Weights of a small GAN.
Model: 32-pixel images, generator widths [32, 64, 64, 64], discriminator activation relu, discriminator depths [3, 3, 3].
Training: 14300 steps, batches of 64.
Data: trained on crops of objects in photos (Visual Genome), 7.4 epochs.
Rows from block 4 of the discriminator of a small GAN, named by matrix and row number. Rows with one number belong to one channel. Each number is 128 + 32 x the weight over its row's rms, rounded and kept within 0 to 255. All counts start at 0. Numbers have three digits each.
After each channel's rows are labels from the 100 images, of 14976, where the channel reaches its highest value: "patch colour" is the nearest of a few named colours to the mean colour under the peak. Only what is clearly more common there than usual is listed. The data: crops of objects in photos (Visual Genome). In brackets: how many of the 100, against the usual share in percent.
# convs0: first 3x3 conv (discriminator.blocks.4.convs.0.weight, 96x96x3x3, each kernel summed), inputs 48-95
# convs1: second 3x3 conv (discriminator.blocks.4.convs.1.weight, 96x96x3x3, transposed, each kernel summed), outputs 48-95

convs0.65:177155164174156194145144156141154135157135136157139171156171151160159175140156155158171161128141148173164171172129175153176147130162162171136182
convs1.65:144160134168141154138132118161140144142190160139119169151123158157147172145142130135139126165186176169155128174169131155170158138133146196123201
patch colour: red (25 vs 0.8)

convs0.38:138141168152129132179163165180149167151165129121166142166146170177170126165186161170165181187145157137109152108180155163151183172164143124140115
convs1.38:099157129148125132136183136156121119126168124160088157111174145148175137088127166138178154193112128146117109168174142130125172151133137102171113
patch colour: pink (32 vs 9.9)

convs0.47:149142173145142157191125155172177134145170118129132134165165186135173114141177174176182189179178151156141157168136162156142156103112137159115136
convs1.47:143104137175158172179135149206160107150172096148146156176168171160180159128177190170193179149156155119135119137143090156157130098128184135115129
patch colour: grey (60 vs 30.8)

convs0.33:179163148194163190164105165159160142172142135141148181152166169125154176145164163154168165133153149164111163175128144165181135121118139172092172
convs1.33:157147130196151163138124141168150143188157127138121189164117166150132203141163136136129130137112150155139120183167163198186124105119133169119178
patch colour: black (37 vs 16.2)

convs0.3:125110175130145133194161154179148145140143130120179148167131177159170114148171187176181152189116153131112161121171126122146175149154167109140113
convs1.3:089126144149152154126170131157151076132152090171113147102186136140172139107153181143188144161142151150134126136180105115130151144117127135183101
patch colour: white (30 vs 6.6)

convs0.21:114128153171147157165174154148151158142118151125172162165154165178157152141177163150150140172141153146125140138192166169186198150158177136155137
convs1.21:125143135152159123143149112151137140178143116151156139104158167160150140142142165150143111159183084132153191198224129185095191161128157088135092
patch colour: black (44 vs 16.2)

convs0.55:132186155141190175146162155162148185167174180133145143166151163150137164171158153137151138154137158161146146136152149161141160191150158162157161
convs1.55:097182132133109151137155149143135165092147165096141146157158152113177131124143144156130171151097154133090155088131173097161145188160147114181124
patch colour: brown (67 vs 31.4)

convs0.79:167161159147146150174114168180171146178187129153150141172153188149173115155182159168176189153187167154132143165148156158155171124142150150104145
convs1.79:157123098183156166169130166168170107141172111148091160141175167154183159077180200170196182161138171133147122116133103152147133140132156135129134
patch colour: white (25 vs 6.6)

convs0.58:179144137189152198161096162161159139167146126148131192142163160142156190137164153159177160127149154164145168173149166153184127118132133184109167
convs1.58:141148132186161181143137135153164154161174158134140181166122176155139204158145124151123129169157177159157113166158140170182136118136150169137179
patch colour: red (38 vs 0.8)

convs0.66:157138141201158162178150166153148121162117133156166166143155164169138201171174164152160135110145122139138142125156155159181141125151144154149175
convs1.66:168160123195160168096134146112133159164151142103141199164116108133128190150117111111091128111136145135091133181189169188180137125181126178134173
patch colour: red (29 vs 0.8)

convs0.12:111158172129152152158151175176144171147186147148150146182133168169178137156157151143171151168138168151131149122153168150158185169121185160148144
convs1.12:107176148116118143138167115203137147103179138154090134135166181141207125087142201152182140188132123129148153119135130107155143171125153120157131
patch colour: grey (67 vs 30.8)

convs0.88:111095166121146115177173160169160131125139129117179127154136166169162118155158182177167157193119148123114156114160136121150199158134162121165084
convs1.88:071123144139149146129193120153148110111147111154097145103190127157186129095137160155181131180145128143126138162203118114118172140120132112159090
patch colour: white (75 vs 6.6)

convs0.45:128134146182141154185204154149127144162088141133157176124139153173130183158168164149146130138138128119132144122182137166177171164138165130201136
convs1.45:135146109174118159120182149110103155150139136105174171139126134164137169164115107101111107146147135104101152183217158156159175140165142123168123
patch colour: red (34 vs 0.8)

convs0.69:139149145154152141127162171139166169145156165175155149152145156168146148147139159154147156176150163186156164129181156153152176161162144151175147
convs1.69:091109126120164118137178111119175104141155112177140096158180147162137099074108139174107107167193121135171143123142074119090121158154156136166123
patch colour: brown (60 vs 31.4)

convs0.10:131163163135170130175153154167153161182168148132153116145132142162153093141194165170174163178139158118123148112165130194147180177144142132154130
convs1.10:133170084134150138128193135131154151124157167136113121136177128123179130086144171160173185161103142143105099130160127104118126187141120107197101
patch colour: pink (29 vs 9.9)

convs0.52:123188157129179163134165151159132187150182188156156125177135160141148155164137125131127141157139176143140153125152159162141172191163167164151159
convs1.52:089168140099097151149148142144122169065164166101128143163159164116196108116131156145151171170108130129115150103127156070149141185160162114170124
patch colour: grey (68 vs 30.8)

convs0.87:156107158168149160179158164171166099143148106149149167169170170165173172136170171176179174143131146170139181145142156138149148126140137155154160
convs1.87:140141144152167175187129129142159162179140179132136152152141148167169156168162154137187138144179183136138099152185120161150180109161173144129147
patch colour: blue (50 vs 0.7)

convs0.71:153159163137144141180115144161187164155183147150153127177176165162176125129188170164176192189159157148140158118144160167130164128153132141128118
convs1.71:154126128161164127159148152181184103145148080150081147138199175142169122093185205193199189135134146133129125100136105133150117148124153139146132
patch colour: white (59 vs 6.6)

convs0.6:126127180122128139191162149179147125139172124126160141147147176158178112153202184161184187183154151125108165145157127133141185161132135104145104
convs1.6:135148142157132144140174170181132098126140095155105172117166139148189154128151185150191169155113122148144138166163160137140178142085127117164110
patch colour: pink (28 vs 9.9)