{
  "model": "GAN",
  "generator_block": "plain",
  "discriminator_norm": "layernorm",
  "instance_noise": 0.2,
  "optimizer": "adamw",
  "max_steps": 14300,
  "lr_schedule": "constant"
}
Rows from block 6 of the discriminator of a small GAN, named by matrix and row number. Rows with one number belong to one channel. Each number is 500 + 40 x the weight over its row's rms, rounded and kept within 0 to 999. All counts start at 0. Numbers have three digits each. After the name is the row's rms in percent of the matrix's.
After each channel's rows are labels from the 100 images, of 14976, where the channel reaches its highest value: "place" is the part of the image that holds the peak. Only what is clearly more common there than usual is listed. The data: crops of objects in photos (Visual Genome). In brackets: how many of the 100.
# convs0: first 3x3 conv, stride 2 (discriminator.blocks.6.convs.0.weight, 192x96x3x3, each kernel summed), inputs 0-95
# convs1: second 3x3 conv (discriminator.blocks.6.convs.1.weight, 192x192x3x3, transposed, each kernel summed), outputs 0-191

convs0.28 121:520485498526536522555573480451496493537530546480506491566533443542466476523483547538532532544575468522562551552467479553489529545549550459487577473527500453548472552514498532576534517580530540501422536568531539520445495503513571505540546559532539546531448457520500446510506565530471519478
convs1.28 090:573570534551549543554561549526552504500462564554555559546539537547548528543487530551530545552520527535540545541545542543550546549535532556506512527529536530517551529530534541515543509537549541520558520548514534532518556543534539572540537527524532540549530518559534554534541517558550523560524536540561532501462542564528538528550536532560545502517523529462537521521548548519547552551541555489551552536513505542557518523547529536533533512521571524536528524510533572533542526509531493513530553530560533528568540546533519568525477522500538550515556532564542546518529547561534513499
place: bottom centre (28)

convs0.158 095:539442509544534481547540536537502450488524484523410398511486491571510509568469539531516498504554434514515514519516500489527437550537564472553534472517517520540469506574477523555491512549483497459485467553487541519494499515502565515538575453478476519575471540475551488539528488499406560402
convs1.158 088:565568541537562559536563535514522528507480542552555515518515532539552528535483516533538540494528525539530555544533566549539555547548529511549533515548568528549533537538519559497536509542551560544556526544510550536534543547546557552541538510523529523515555537553531577570546526544523528529529531551540530524481544552533507513558516526549506486549527535479530537520551529548532561527528565545518536510540524564513560524539532534506546527549563536537524511513528562566534520544531544526538557542568540548556547566512517569531528532533515558535533556559532511540529525555528512497
place: bottom left (54)

convs0.46 105:518487550522482422561563543553477454518543434453474443482448514544565483547465476470496511495569463491515555555470458487494495529477532487505571504467526539569498543507507535586470572496478532420514474547528524515507439574559562549541502499496508516522480491490562485538463430511456498433
convs1.46 115:558559539541550546548546564533533532535473574544535529533522528540549521522494528530529542528520525548535551535560548528539526536530525520522532530545530516495532540534541551536569536535549540525556529531531530522512582552534531590523537538513531535535534540587533545532540526577553520537517527544533517538470525577531520536549525524558523519528515520470537537536569543536534548522529547533528571527539536545528534514535529525533534499540595525545514529529537568553532545538525495525527543541548518542588533570520532556534527527526530539532539546562530527526516533588516527518
place: middle right (25)

convs0.30 096:590526526569538551547533512512582516464554510553467463517508509532491566559518568524534516495518488504512485532553595542420459520509541513574512483524503518507504506618501502514539507477493502541508473533471564518518516489512534519517495502499469493528549596535497505580566523524455594468
convs1.30 092:571544523513555529550535542495511541526484528571551514531539515512539516529489519548529513509571501544530553500537545551536508553583525528538508505524562568537519537545527559511530495534562548511559532539474558575527529524508552531573517513554502524511553529535530571554557511542540572530573517559530551532478573536522537514531535517554511517506568529480519550508541524503527561534534555503509539548566512534509560554547514528495570530547539550549553530504513557530536518500534533484553539528557580549546550553547518571555556497533533543538514542558529499527524554539558509503
place: bottom left (38); middle left (28)

convs0.159 110:525537510487455519506519520613506540536485499506525549500462578517590507518534529498469501419515556482519532506504532530586551514505500536510510550413493591486554536513541517519446516491445537507568517513548513502575486579522517501488502542546553510516561533498524568542450507518570533555
convs1.159 114:559538513529536544563528562539548533547467556554513539531554538548537518542501533538527501535535516554547535528567516528542507530548526531530534536545545537476538524542526524536574532541530510520566547550531529541496578529532534563538517542535520530536519529577524529514506539563569537521537552510495553530464538555532534528540529512574536542526538534466513532526557549538532520529541513525530563552544541535517541536536539538541546483545564545526536552539533573540532539519524498535557540516529533530576536561554543551535559525536535524541547545570535530529532551575531529546
place: top right (33)

convs0.124 094:482523483484539581481542503513539549548472586492589565524588513498539483491571528509530520562481543550537532556502489540485515513497472523502514525553504505555551511491495509513555590500556515584496560515546497471530557479476494454456498541508517547471516517513591551482557583553546508516
convs1.124 071:560522536523490453550516500529517502504475514559508537481557540523515506502494604538508532552571550490515515502512519522496509510538501557488533558490504598559519543507587532513516529501542517494554573537504519563552520511504523510573531509601545505535544485512552520543519540502534566532584534524539519541496561513502569539462534570565555568491585532472541519537505502549517513540523520507534502514497513438543540597516527535553542555543512506530600534556505553467528541517529548532513467539494580538515507490555543551509508501542573511566497450553544547515517543511583548480
place: bottom left (37); middle left (25)

convs0.73 091:546501493522575551538540528517546526524503568514554526544546515530529533542536531545547520553512515576536515533555564544494495522538527493535521530582479515538524509558513495519598501548572509536530539527516538495523488493478504482521544577526499550505564518455494538550581586544484588469
convs1.73 092:591540543516541505553537526519521535507475527580542528518537513518531540526480560529537547526565500528511546523528536536525522546577526536539501501527545577545522528529554548515525470546578534514576544529503542575542533512536541538579558518563528521535554528538537560557543495539536565508579516550546539507483575534524533543529554545569533509526573523472544537520532514535519540515513544528534524527540518508555545563529505526498543521528544515538568524489508572504527522513520530535533525532541588548549530538531499590534530514537552543534511521569527500523520554542576536521
place: top right (34)

convs0.123 104:520505529513552471560581522527512483532530523489487477535531483568535491550482546526563557528574478515564559575504470540496514575534572489490560506535526525590505535527509551589527536552508548501482532563535546524512488527547567535547552529538513544528491489502545508531546534561467527449
convs1.123 108:570560549542546537551554548543537518517464564555536532520529520545542536513485538525526548530527491535523557529549554534532525542541527537512525517538538532536521544530543553539556534528559552535565524527533537533536568531536533577538548522524539533534555525575540561533549518560550527511528518551536518537466537566521501536542531530565537508536526532464546539536550527559524553519537549549533551516534548539538545525528521525521539513535580517546526517510519576541528535548522521546526545548554533549575536558521525569525508530542538547521534538571537501540511539574532536514
place: top left (40); bottom left (34)

convs0.169 106:539530522507449522486500552590522511492521478518496503415448584487574538502574499432461504447522497478468518507561577501508485490431488557517490558443505576531521527531530507518451556399441487510555487485510516482561504538539516528523481526501487479494584578517567540554458494501506518503
convs1.169 095:547540546503532535560526563544530527542471563550496520515552542528535539544494538540533514517528529552538530527575503527543512534537521515540550539544524528477557520556535506530582533515514508527562551548529534535505583524540519569534525539530533541523531545586526506534512555565567530531530535506520538518471533559537548529520524507569510547527534542472524540542570536534536508528511500529514571553530530527496548527538555531546533491551572540529530562556537567542531510527547510531557529518517527546581545558555559541523566513551533514544523529565540528544532547584531533538
place: top left (36); middle left (35)

convs0.34 089:510558531533484506455446515590474530533520491547520512449498600473605546463533498491482516530472540446477497484554547495496519484485479551535486563502509612501567503486553510468482523474482513529599521428528503525590520546515483529517504491477508500512514569550537582495504453513556507552
convs1.34 088:551527541505519524571521545535538528525477545566490538520548543514537528527502549510541507548558540532533525540570513519539527520564526529558544535517510550505548526540540514534573524527520509551576554517550541559528566501518514543556538525552518534517537531564514494516488542548584556528557531502538540518477554543545565516510531515587540535546561546477540539531556533535529489528516495549520555534527541516534546556515539534537529489543545537541556551548535573526508519542536541544551518504515550533562548547537539544521570529547543509557523526571522532554530561565552534548
place: top left (80)

convs0.77 102:491554498482544517444416491528539518509483537541531542505555554445537542438541485530534511578444541543493496472535497488502499466518419568505471541562530545440552469529518502425542527505549460528577532430489444533555555499484447526485482462490516489465519534565541574513554525479538526545
convs1.77 089:555529542525519511563521529513520535514484531572521509518544537526538524523512577514519541537576530521524515504534526514536531511564531532523540540506509595535545531538567520542536517513525525523566547515530544581548532537526528525586530518597548521513529510524537523554530521522550575526593526524518532523487573531525549532506523557573541545524597527480535550525530528547506520529519522530517531515527512497541530592527501527536527545552516507548597539531505557490532510546523553544541516532512589544520536519551527547533557520547565507536518503559521535535522556525587555528
place: top left (56)

convs0.125 116:509522513508463514490517583615485528513519487462518497438445566464603491497513504445469541455554541495484529514532526516534515490446493500502557586462465576566528551517562498540469599448465520493524489493531500460563491568532546515546464543521516507501539533506599521509484496483530512513
convs1.125 096:558529533513540538553523547558519536551462552543503546526528536551524532542477544560538526537513536539538531534547528538542503539522508536535536524555540520461545542567535524518561526526535519525556549553539527521494576542538544569522546547517519541536547540577551528509522535559555513564516552520548553534464522552555556528544551530563518520523516528463540555516547536512551524537514518522542553542518535536531535517547541544538530470561573538530520543528546569548539518514519484503552540526529514559580541544547539550530563525545530527552528541562547534511538541581524518539
place: bottom left (39); middle left (32)

convs0.99 085:506492509540482470571585484487477483525548469435494422534455471527521444535463528507476540470585448495535549535459442539477541542496537452486571507478478513544496563499503520584464549547475549474471529584512528507466438536527585523541525541539529538502458465514510440494433479500464460449
convs1.99 094:567556545542545540552553548528535520531461559549537546541535527555537519532493545549522545537518540529543540542544542531553542546525542543517531532535539519485541548552547526545552541545550538523554528542529526521500567556519526570526529545519537552551536534567537546531543516561550518556514541543557526534458529561534540540549545536560533517527513515460543545534546544533523544541543540499535556531529520547535521520548521525537520507536574513534523539532545569546546547540527491509518541544539516558579538550532523561525495534522541544526552540564544537518525540568523540509
place: middle left (38); bottom left (34)

convs0.146 124:530524563535539497533478487482561440535543508593464515562505517509464564513515489600561492516480476492477500456546532501539537517599506540529466466511547483459528504559520561461519461578503481513523565498542526594508508511556491580546553473520517444506550498516452543559559523521500532507
convs1.146 128:572540527537535535565533537524526536532483532582533513528532526524540535519505535531530527528563521537529549519539543536523536536584544530540530531523541572541532520515534539535541509535544535539577526520518530583537539528534533535586526526564535525520526536540520540539539529539556570519582524539512530520483581537535525535532523531575532533532579544480521525531543537540530539530538544536518537531544525538524535563529521530533539532521537546543564520524527569521529530538544539534536532520545585525544533548529530571542541527541538534531531534571524531534531556540569542539
place: top right (36)

convs0.70 074:517497502549523453501475560504486555518528505511586584518496528462558493510508528555506526533474625511523486486514503528599575451552481513549486556519498560469514488491555492473498532522521522508516525484519523548517524500501481537503498524524596542501536538537580535493515496473607499614
convs1.70 097:572543501538531522582535541528523534526480540577516545533541537543541512552509529530516509554555561528566533522551525540524535525570522546534539545514531566526535523522523531525562521523525531531584530550526513574526554533537546539576516518563515539527511514549526524519518527543578566548572546516518540529479573545526538542496528523589546546516573541472513506506547548500533524539561530511528538547542507511530511564538523522544507530501541536520563541549528581492543520514541508512548522512512571510549504540542528561520528530515536544530562507578536564504520569550554536513
place: top right (44); top centre (29)

convs0.128 111:524474587541493427536535534553499525547567453521475437473500524505536512506502486502485520529561508501503583509518504483514504537507512512530579517507568516562547569503540578555504546499507492484537503534574482565513508597589567594564494470472514469536457514520549533530494450523507473508
convs1.128 110:559556523549540550562536569531526541529480574559521530537528522534560528531501525530531521524531513552542552526579543527541521532552542518527527526533534528516538536528515537524582535523542539528567530525523527540526582535535527581539524536525521532533533536588535527524535524577573536524534519531516529520479540574527532530542529526573516513527536537479518523523573546535518541510522543541524577546550525547521529527525522522530533507544583534545525521521526572536521513529531520529549547533544533535585535575505528553540547525557528541525530540569527518529518542587531520536
place: middle left (30)

convs0.98 108:520444554560542500535486484500542420520564515601422469534508505507466580529504504564549477516505421517476507471567519475497514530559512544556505451531577479480547515535484548487512500532515447536534537504517524569489542506553501562534524401502520457539454508515498521545571501494460560480
convs1.98 102:549537514527524542550543531518513545533483525568533501530505537539537518538497514525522508513566514541538544513545552543523544534589542507548550535532554563569543525523507537525539503523523547547562531516509539579553530540543544525577506511562519527506539540533531545531546529532546576524581527548499531523485574527538522515546502543557504510541579561482500533514549546533541547507549548516500534550554517546491554562537524533533560560536528552549558529523526550548536498535567558521532536537533582535534538548504533555539535527542515544549530554553533538545521543531552529534
place: middle right (25)

convs0.177 102:525500552510492427542571552539482501534532476455503460485476523542570465539481487458513558483566489473557548575469456528481503551493537484494568539469528552569491542508520539588467574491454568438520477551527544511511466560555575554513505518517512529510493484483556494538459463549471464438
convs1.177 120:564554540528540545553539562543531543538462572552532534516522529538544524507488528524537539533522522544523550536560541520525525535538534523529531525545528524483532532526534548540574533532553530528565518523536522529504586537535526589530541537517530537536524543591531540536539525572560524530525520541525517540459530576536511539546536518567527521533522531459539529535562531556530543520533544533534566530538543544533524520523525538531538488536594531542520517522537577549520549542527491539523544531544522528588529570519530559533529534532532535515530546571524523542519537590524529527
place: middle left (31)

convs0.142 074:501480501526553530513502504493488514510528575521509543558557500485495544518527568544528516545520533610538496531530534539497547517548509520449524549564516467497518543516547504509568552528553510527500556523539534512513580492506539513524493546561578566509542513563560514479551601531549565569
convs1.142 088:573549525531538499564538539531543524532477545568541538553550542535533517556499539544509530547549549528546534540551530533554539534550534545518521557512535559543561535531539517508550515514534531522569544540527539558543552529522536549565531540557524522533536524550535529543531529543562551569559548529545535518483559546542543527493527546576543539523560533473522526530549550506517534549550536496542544535522506489541526557538523525548532536519553519524560551528560572488535515530541530495525517530543563528552539538544528566524526517516541533545548488567538556513528555551560528500
place: bottom left (62)

convs0.191 090:510542460440531547469476503564521556490460565514531547534587571502535548461540519501507501542506553561502522537526527508521510481498476537461499546575484530511566531482517463485579567507565516538534532495505476466587538523446489454468443528517512546476556502549568556474541576511560510553
convs1.191 079:564523531511529497560519512525545531518482524568502535552566548520520517552500569540508515549560554515541518512539503527547521523548520547509518562531530577543536543545565503516537526472526507493564572535515537559547538523509533529574522536582516494521532515532548517543501545519549560564571549514542541527490565521514569526508524564571542565509578528480532536540534527506517496536529499502529524538517499490542545577537539521560538545547530522515581560550528564503539516516542542499552505533535575538535537513563533559521553491524548516578529496561542555504535552537573540511
place: top left (91)

convs0.13 099:536479564523496422563548557572501486542531441475460437503481497556574467541461504481520520509549466464494567529476448468498470545490557503509559529482569531546516555541498562565491554507485505430511466547535514533508483569560563563545512471494476490531463499485558515557485446524454492446
convs1.13 109:555563539536554554543549558531534530524480575545544518533518516543552523527492518530526539523518510548532559536560559535532523542534533518524533519551536515502535540534526557529570534534554552527555516527528528524517580545539538591526531531511525533523544536585534552543558525572548520525516529552522519538481526579530509529551516528555515521534515536479537534532571544541522562516526556532526571520540540553532525513528521525519541500539596516549512517522531566555527542533527500529529553548556518538581545574514526554522528529542518549516535549561539513526498528583517525525
place: bottom left (32)

convs0.9 097:536499471476578548482492518563559527502452558519553528567574508532536532490524555544562488587512521610535497518538562517534508483511522508523482546599513497522528476513480471501578542532594509527504499500493504488521517480466483470493550512520519553525530555538569526528582558494511562522
convs1.9 068:567534530528556498542535506520531515504469516552555551535555525543512531561496579560528536567551537525533520516509526543522543561528521570508493525539538570571540555541566515495503509502546540496546560562520535548576515525520569524558525533568530508554561510516558529543537503516523548574561538530546550534479552516505586521499541599550564538498558504463527538512505516476508533568517532495554499540499496469556535567542512510522523548530524502518572535513528552500560520516546529481557519545531566550525525487567511562498526519521555543550533487545561528472521547516566526485
place: bottom left (35)

convs0.168 107:513502514502478514504515589595477511512515472468501495444429531498592495515500501436462520434551515471468549507535514514537523487439517464510548573462479553572485550514555502539430613455436507483496459495536526472528442564533541514557490541515507496516514516467617486515472483478518507501
convs1.168 108:562550538516543540560527556531521535544467568551515538526527541531533542533483527543531538527516530545534547532563528522530509536535518529522548528546535522456548537546523539539574544509540518521562540546525529531488585525540528579535532555519531527540527539588532527516518538567562521560523538516542535548465535567547527536542526516566506530518522531465537541536561535505543527550521530522541565542529529538530533518537547539545530473541584530529520535538537573547529530526527473506534537522544524540586539559541548557537538512535526532542529542566532533508543543588528522543
place: middle left (32)

convs0.15 117:467548478447541527431468538529513545508455552544543567524581550471520563455554522512532514570462532574506471516554511488520535446507457556487454537568506523482571477487506478459557523509576500547566547467492478492559549500455441492478465505527522536460538495552531560492544549474537527546
convs1.15 088:546515528513521500550518510525533526514497520562527508530544549531518515532500583531514521540583549518528515502526525531516543517558510529533525537522521593566541547541563528518526515504520529513554574534510538572568523529516535518577515518605538518497548522516544522540524539515538582557595538528521527521509570517507569513504512566555541543514597528494524536527519525504535516526525513510489520525527521476533546602526522524539539552558517519535602555532531544501543511526545557511542519538514588548518538507560526547538551518539555521576520492546541543522525548518576544523
place: top right (32)

convs0.167 078:415510536484514426502522531525461505568517491491492511546511499525590456468442460534515519514520556437484590455437407457543516530541502497550569514481541554511488547463507556531491525541475474493517560520545450551508559542544528520539504415507545452534524505530541500481509489509553437559
convs1.167 103:567555522556537558571545551520560525501469555568515536543543513550531528535505535537535543530544506546557541528560537524544544537559528538521540514536525550531516521518533521534562524530533521546577522535533508553526560531528524553556542510544555535530509524559518538538522509546578547497550532521501528525467551553530517548532531534588550495547551549466519505528547557562511535523543527537534550550531532547541517545536496538509522528503550516518548552509513581539525529542538525550548553510525549509557521551539519561536552550528544525519565542576536507544521559558546533527
place: middle left (34); top left (34)

convs0.84 078:550482469568506560528489547529550560469520525546533526477487536540514570543565500531508466518501535555483496519577584478491476487513536582604499525517505531515530508574510463493517486490531511514540475504469516522523517528469485483457561573480504532566583615542531519581537505505511558511
convs1.84 078:540525530549535555551539543520520581544477523562531524551531520524542525537494527526554506539574487570542521487554516523544497528594543540563514493530550567527515501546529535525540465516531530516559549513500567576521533507524546510563511526563509500518531561533522543559507505534553585495587520528506563501464564521524545521539530508558531500507584527475502521504539535516519517511522528519518540580572507550494570561522511526489558512540514558527562565504518545518523497507532546518567538515537572527538550540562513538547583507527546531543539555547522479543542565535544512558
place: top left (42); middle left (29)

convs0.66 099:539471470512556548561547545492513522500483574506524479540541470571486507549492575550521536548544486574578508542530521539470468552521565495547514515543530468532460451538479494552527508539540536541475516548473533518494509430467525466484548556502502563554497547476518453524578594539468570474
convs1.66 074:590560564514541502562555523503536525496491533570555528543528528549528521545506547543531521539547488538548542513536542545545513547554529550515499496522549555544522530529536547502536483505571547506572542556494545554532546528506563551560529527550514512517553511553553554563548505538547547541550547551531546489500561537530516536515525557569536480515547512496532532512527540526520556526550553520536526543539497494544548549546509526496548536540556526543553537479523577503541503521540533503546534556547562548563536530541516589541526494510553542537537517573544495530515561557564511494
place: middle left (43); top left (32)

convs0.49 102:521549535521440518482476505581481537530538491551501511419491601496586561479532513486475526494497535443478495506554550524494528505463503570498491549508515597540579516484564518503483537452483506537605506459535499524592524548521502549533491487511522495519485542527546580494487461522559492555
convs1.49 096:557527534517523524573526555548529534529477552568482549520534535518543533522496543516539509546544546533531527550572510522525527517560527530555547528519517548503546520535536517524580530530529510545580551521553535552528576506518519558551529526546517543530535533576524499522482535558582550545551522498532541525476549554543554515516545519588540526541554541475537530532566531527531485528517496541532562544534534519523548547508537525533532494538558539536548542539542577530515503527527531524550521504516545538572547559530530550533569534540544503552522527574524535551526557579541525542
place: top left (41); middle left (28)

convs0.143 085:503568498465522556495511509530523523506493566518543560546588551482485545478568518528544528533505536520487516553530542515532532485508486546452507518555473498512576542490522513503572556518575530566550538525525512487563581497486505490482457565526523579472598495572540544497514575521544523540
convs1.143 089:570526520514532489564528519536546537521480531573504527544566546531527516540499553539518516536564545518537520519543516531549523525557514534526521557512530571543533539542546511518547521495532516510573562523517545566544544525505528541579512533576522497517532523543540518536519540530559565550576537526524542529486570530521559516487522556576534560514578532478524541528535527513529517533547514501523533548531511475527543576541536529554545539545545531522577554548541569487541521517546535506540498531532579535544541525553535566531551505528545523561527484565540554506538556543569541517
place: top left (37); top centre (28)

convs0.36 100:486495458477566537450477520546542545476444564514581522552580480492540514482537550538549526569490552577522496519487513528517522490510488523480471550584522460510513465514514475473579573501576521553497544455471495484483562455465464442494495521529526562501510505528589512483568562520544542545
convs1.36 062:563537522521538488551525516527536488502469525555545546529553547529513525550504575565503534566549539513543531494526521539511533538529515570484511559524526571563539558529557528502521528454547528475550567549500531549573527511519545525563517538570535497545558491526560522553532530520535546571560537528545525520486555521495571530495508592559560555475558522462532535529508517471500522568525520487558508524507504471549531566521520506554531558531530499510573545541504557499543521521541541485543510555528568536529526498577532558524524499541554540566549495552567547487517547523572535471
place: top left (68)

convs0.130 124:538507487517548563558562514464522531528509552476542511546522463542470513555518586517531546527565520550604522562492512574514512551501559478524541507523497461527477521543523513565541528559504555520470537567527572493468526469497557466507521585537534580527511505512509464519538567544513555504
convs1.130 075:579555529518546511557555533519539512505470544559551557544554546529533519553479539564512540556531526526538547541543524537548512542536516574494504516530542541494541529539550539525540512534553521501562526566515556538495557517519555559548551532537536548542535495557533552555529517544551530573536555528569548516473547546519556542518548524567553519509536526467545536534538540530542544558521542490551532532511509507566527537554538542516527496544565522522542533497523575512553541521530504511527534521554544530569542534557514575542492523481542530532541519568549533517528558560551523494
place: bottom left (45); middle left (35)

convs0.26 101:497497548535499453565595514521461459540553483443484468524481523542545453543476504488499533485588471467531561553441444522498518539497552468479595505477502533558497575481499543603489578524464520458510503570548522516520471561548577543543514534521518521510511486460553492500486471516471471455
convs1.26 110:563558550542547550552541562534541530532460575546534541530526529548542528525488538532534550534512532543538543537554540520545531540527538532533531521546530515495537538540542535536566534540553540524558518529530517518505581547533520588522541531509537538533531542582533540543538521571555512543511526537547519531460523576542527534554536524563532502529509513458544537530555540548534539530538537527536563532535535547541515511535526542526518495523590527533513538518541574549534538538515494531531550534541512537587523562527525560535519527537533536510554549569528524524524535586516531517
place: middle left (44)

convs0.164 102:464495453450570525446470524553529536492441540511572544550576518490531525462536535521546515579482537588511494516500516504547541471503491541474479537606506481507534472486502468477570561518587521551516536474496476469547545492441463446482489507525515560504531496565563521478565553508539540547
convs1.164 073:560531527519537487550534510528540507516481528559536533539554551533520524551504578554520532558562546506543520510521523534528547541540525556516514557526527578566549548534565514499522525490533526504556570547517535558571522518520545527571518536582535514533551515521549524550520530514537563564574541519536530525494563523514570519490513585560555558504575533476533529526522520491512519551537508493540515532513506475544539577526526520551539557543527504524581551541533552493548511518550542496538516545522578539521535496562532554509529511531550531566543485548553549501525547521573546485
place: bottom right (40)

convs0.120 112:493543520470551515452477501515525520538497552559549584527597554474505574462557493536535498570478543582500489519558524515540539476532470564465469513570528512472581511494517511477558513515585502534583556498528468526550551521501477524494482483537543509473539489545509575511563533514547508546
convs1.120 103:562526526526495489556519519522540525521496525569504517539548541539513518532508579534520524539580538509534524516529534531527531510560525537530528533501530595557527540535565528521530523512532526523566563522523532575560528532516536529582517525601534516506536516525545527539531536522543576535595542528518529522501572527525554527491512566566545540522595530494520528526528526524534520525535520524510524518529522475534535597531529530532534550544525525542600546531532557490537509524538552528524488539502591538524531519553531557524535512536563530562524481557536536530531554527582538526
place: bottom right (33)

convs0.178 097:555492486516557551561531528498540525511502563525536493549537456579506529546486563533547516570535497594525506518524518528441475545509559478534498510552524461534448458571469490542548520524578507545472539543488521504478521437460532473487523546511490533561501514494531425531593575531473566492
convs1.178 072:577565545531543503557550521496552505504486541573548502543550527527539521539502541544523534523561489526561536514540542539536516542566528534513524516520559564549517544538530550495540498501560545517569546542496547565535546524498557546571525518561511504495546514553555555549538525538545562536566544546530542498485569542519534523522508549565531510524563528483548537507541534526518543520549542504507533529542501514530552560547519524511553538543555532540560530510488568508542493509556536496533534552550574551555551535545540576544534498531540540548521515566542504507509560553569533492
place: middle left (39)

convs0.79 076:475458540512537460513504468424493467539520519533464456538498438514497494496469498549539525536503474467507559448443346464525500558548492508554546462489573474488482541514481568503489530539465460513466528516536480567430580517562544534518538420500535439506435480529514469524543506535472481507
convs1.79 094:568544521537530557567537544535544527509474551572524531540535525536547528528496522527523547530543522540546553524561543527531550539563535545530531538528531549530543507514525532538564505521525526541578509535541522558533560529538522552566536513545558556544512514558511530545524518547567548514555512523510526494472559550520506553543525525582545510535555547470529518538561549575520534522542534540554554541533519559542520544524506537539529524515554528534544530518523575529518519538547526555551540516538556512547529551522520562533550551536535532513554550575518532543532549552546531539
place: bottom left (43); middle left (30)

convs0.81 112:481537504460545512468478497501514525547493551562548591544607542477493572460543491547531498580482555561504509497547519519553547488548470556459486507582522509483570504472511523484570503541581520535569559497526459533533550516506478521494499484543529516480538473540497580495558528521552493549
convs1.81 107:566531522526498501560520525515537517517494533572513522542543541539517523535509568537522526537577535516533528521533538535526540518564528538528526536500535591552530539533557532521534520511532527530568556525517532578555532534521540532584519524595534515512534516529545532535531531529547577535592546529520532515498576533528549531489514560571543536528593534493522528523532530527532527525534524520516530522529516487537530592535523533533535543541530524541595540526530560490539508525540548528522497538510592540527532524547531561528533518533556537554530483560535539532530555530582533525
place: bottom right (40)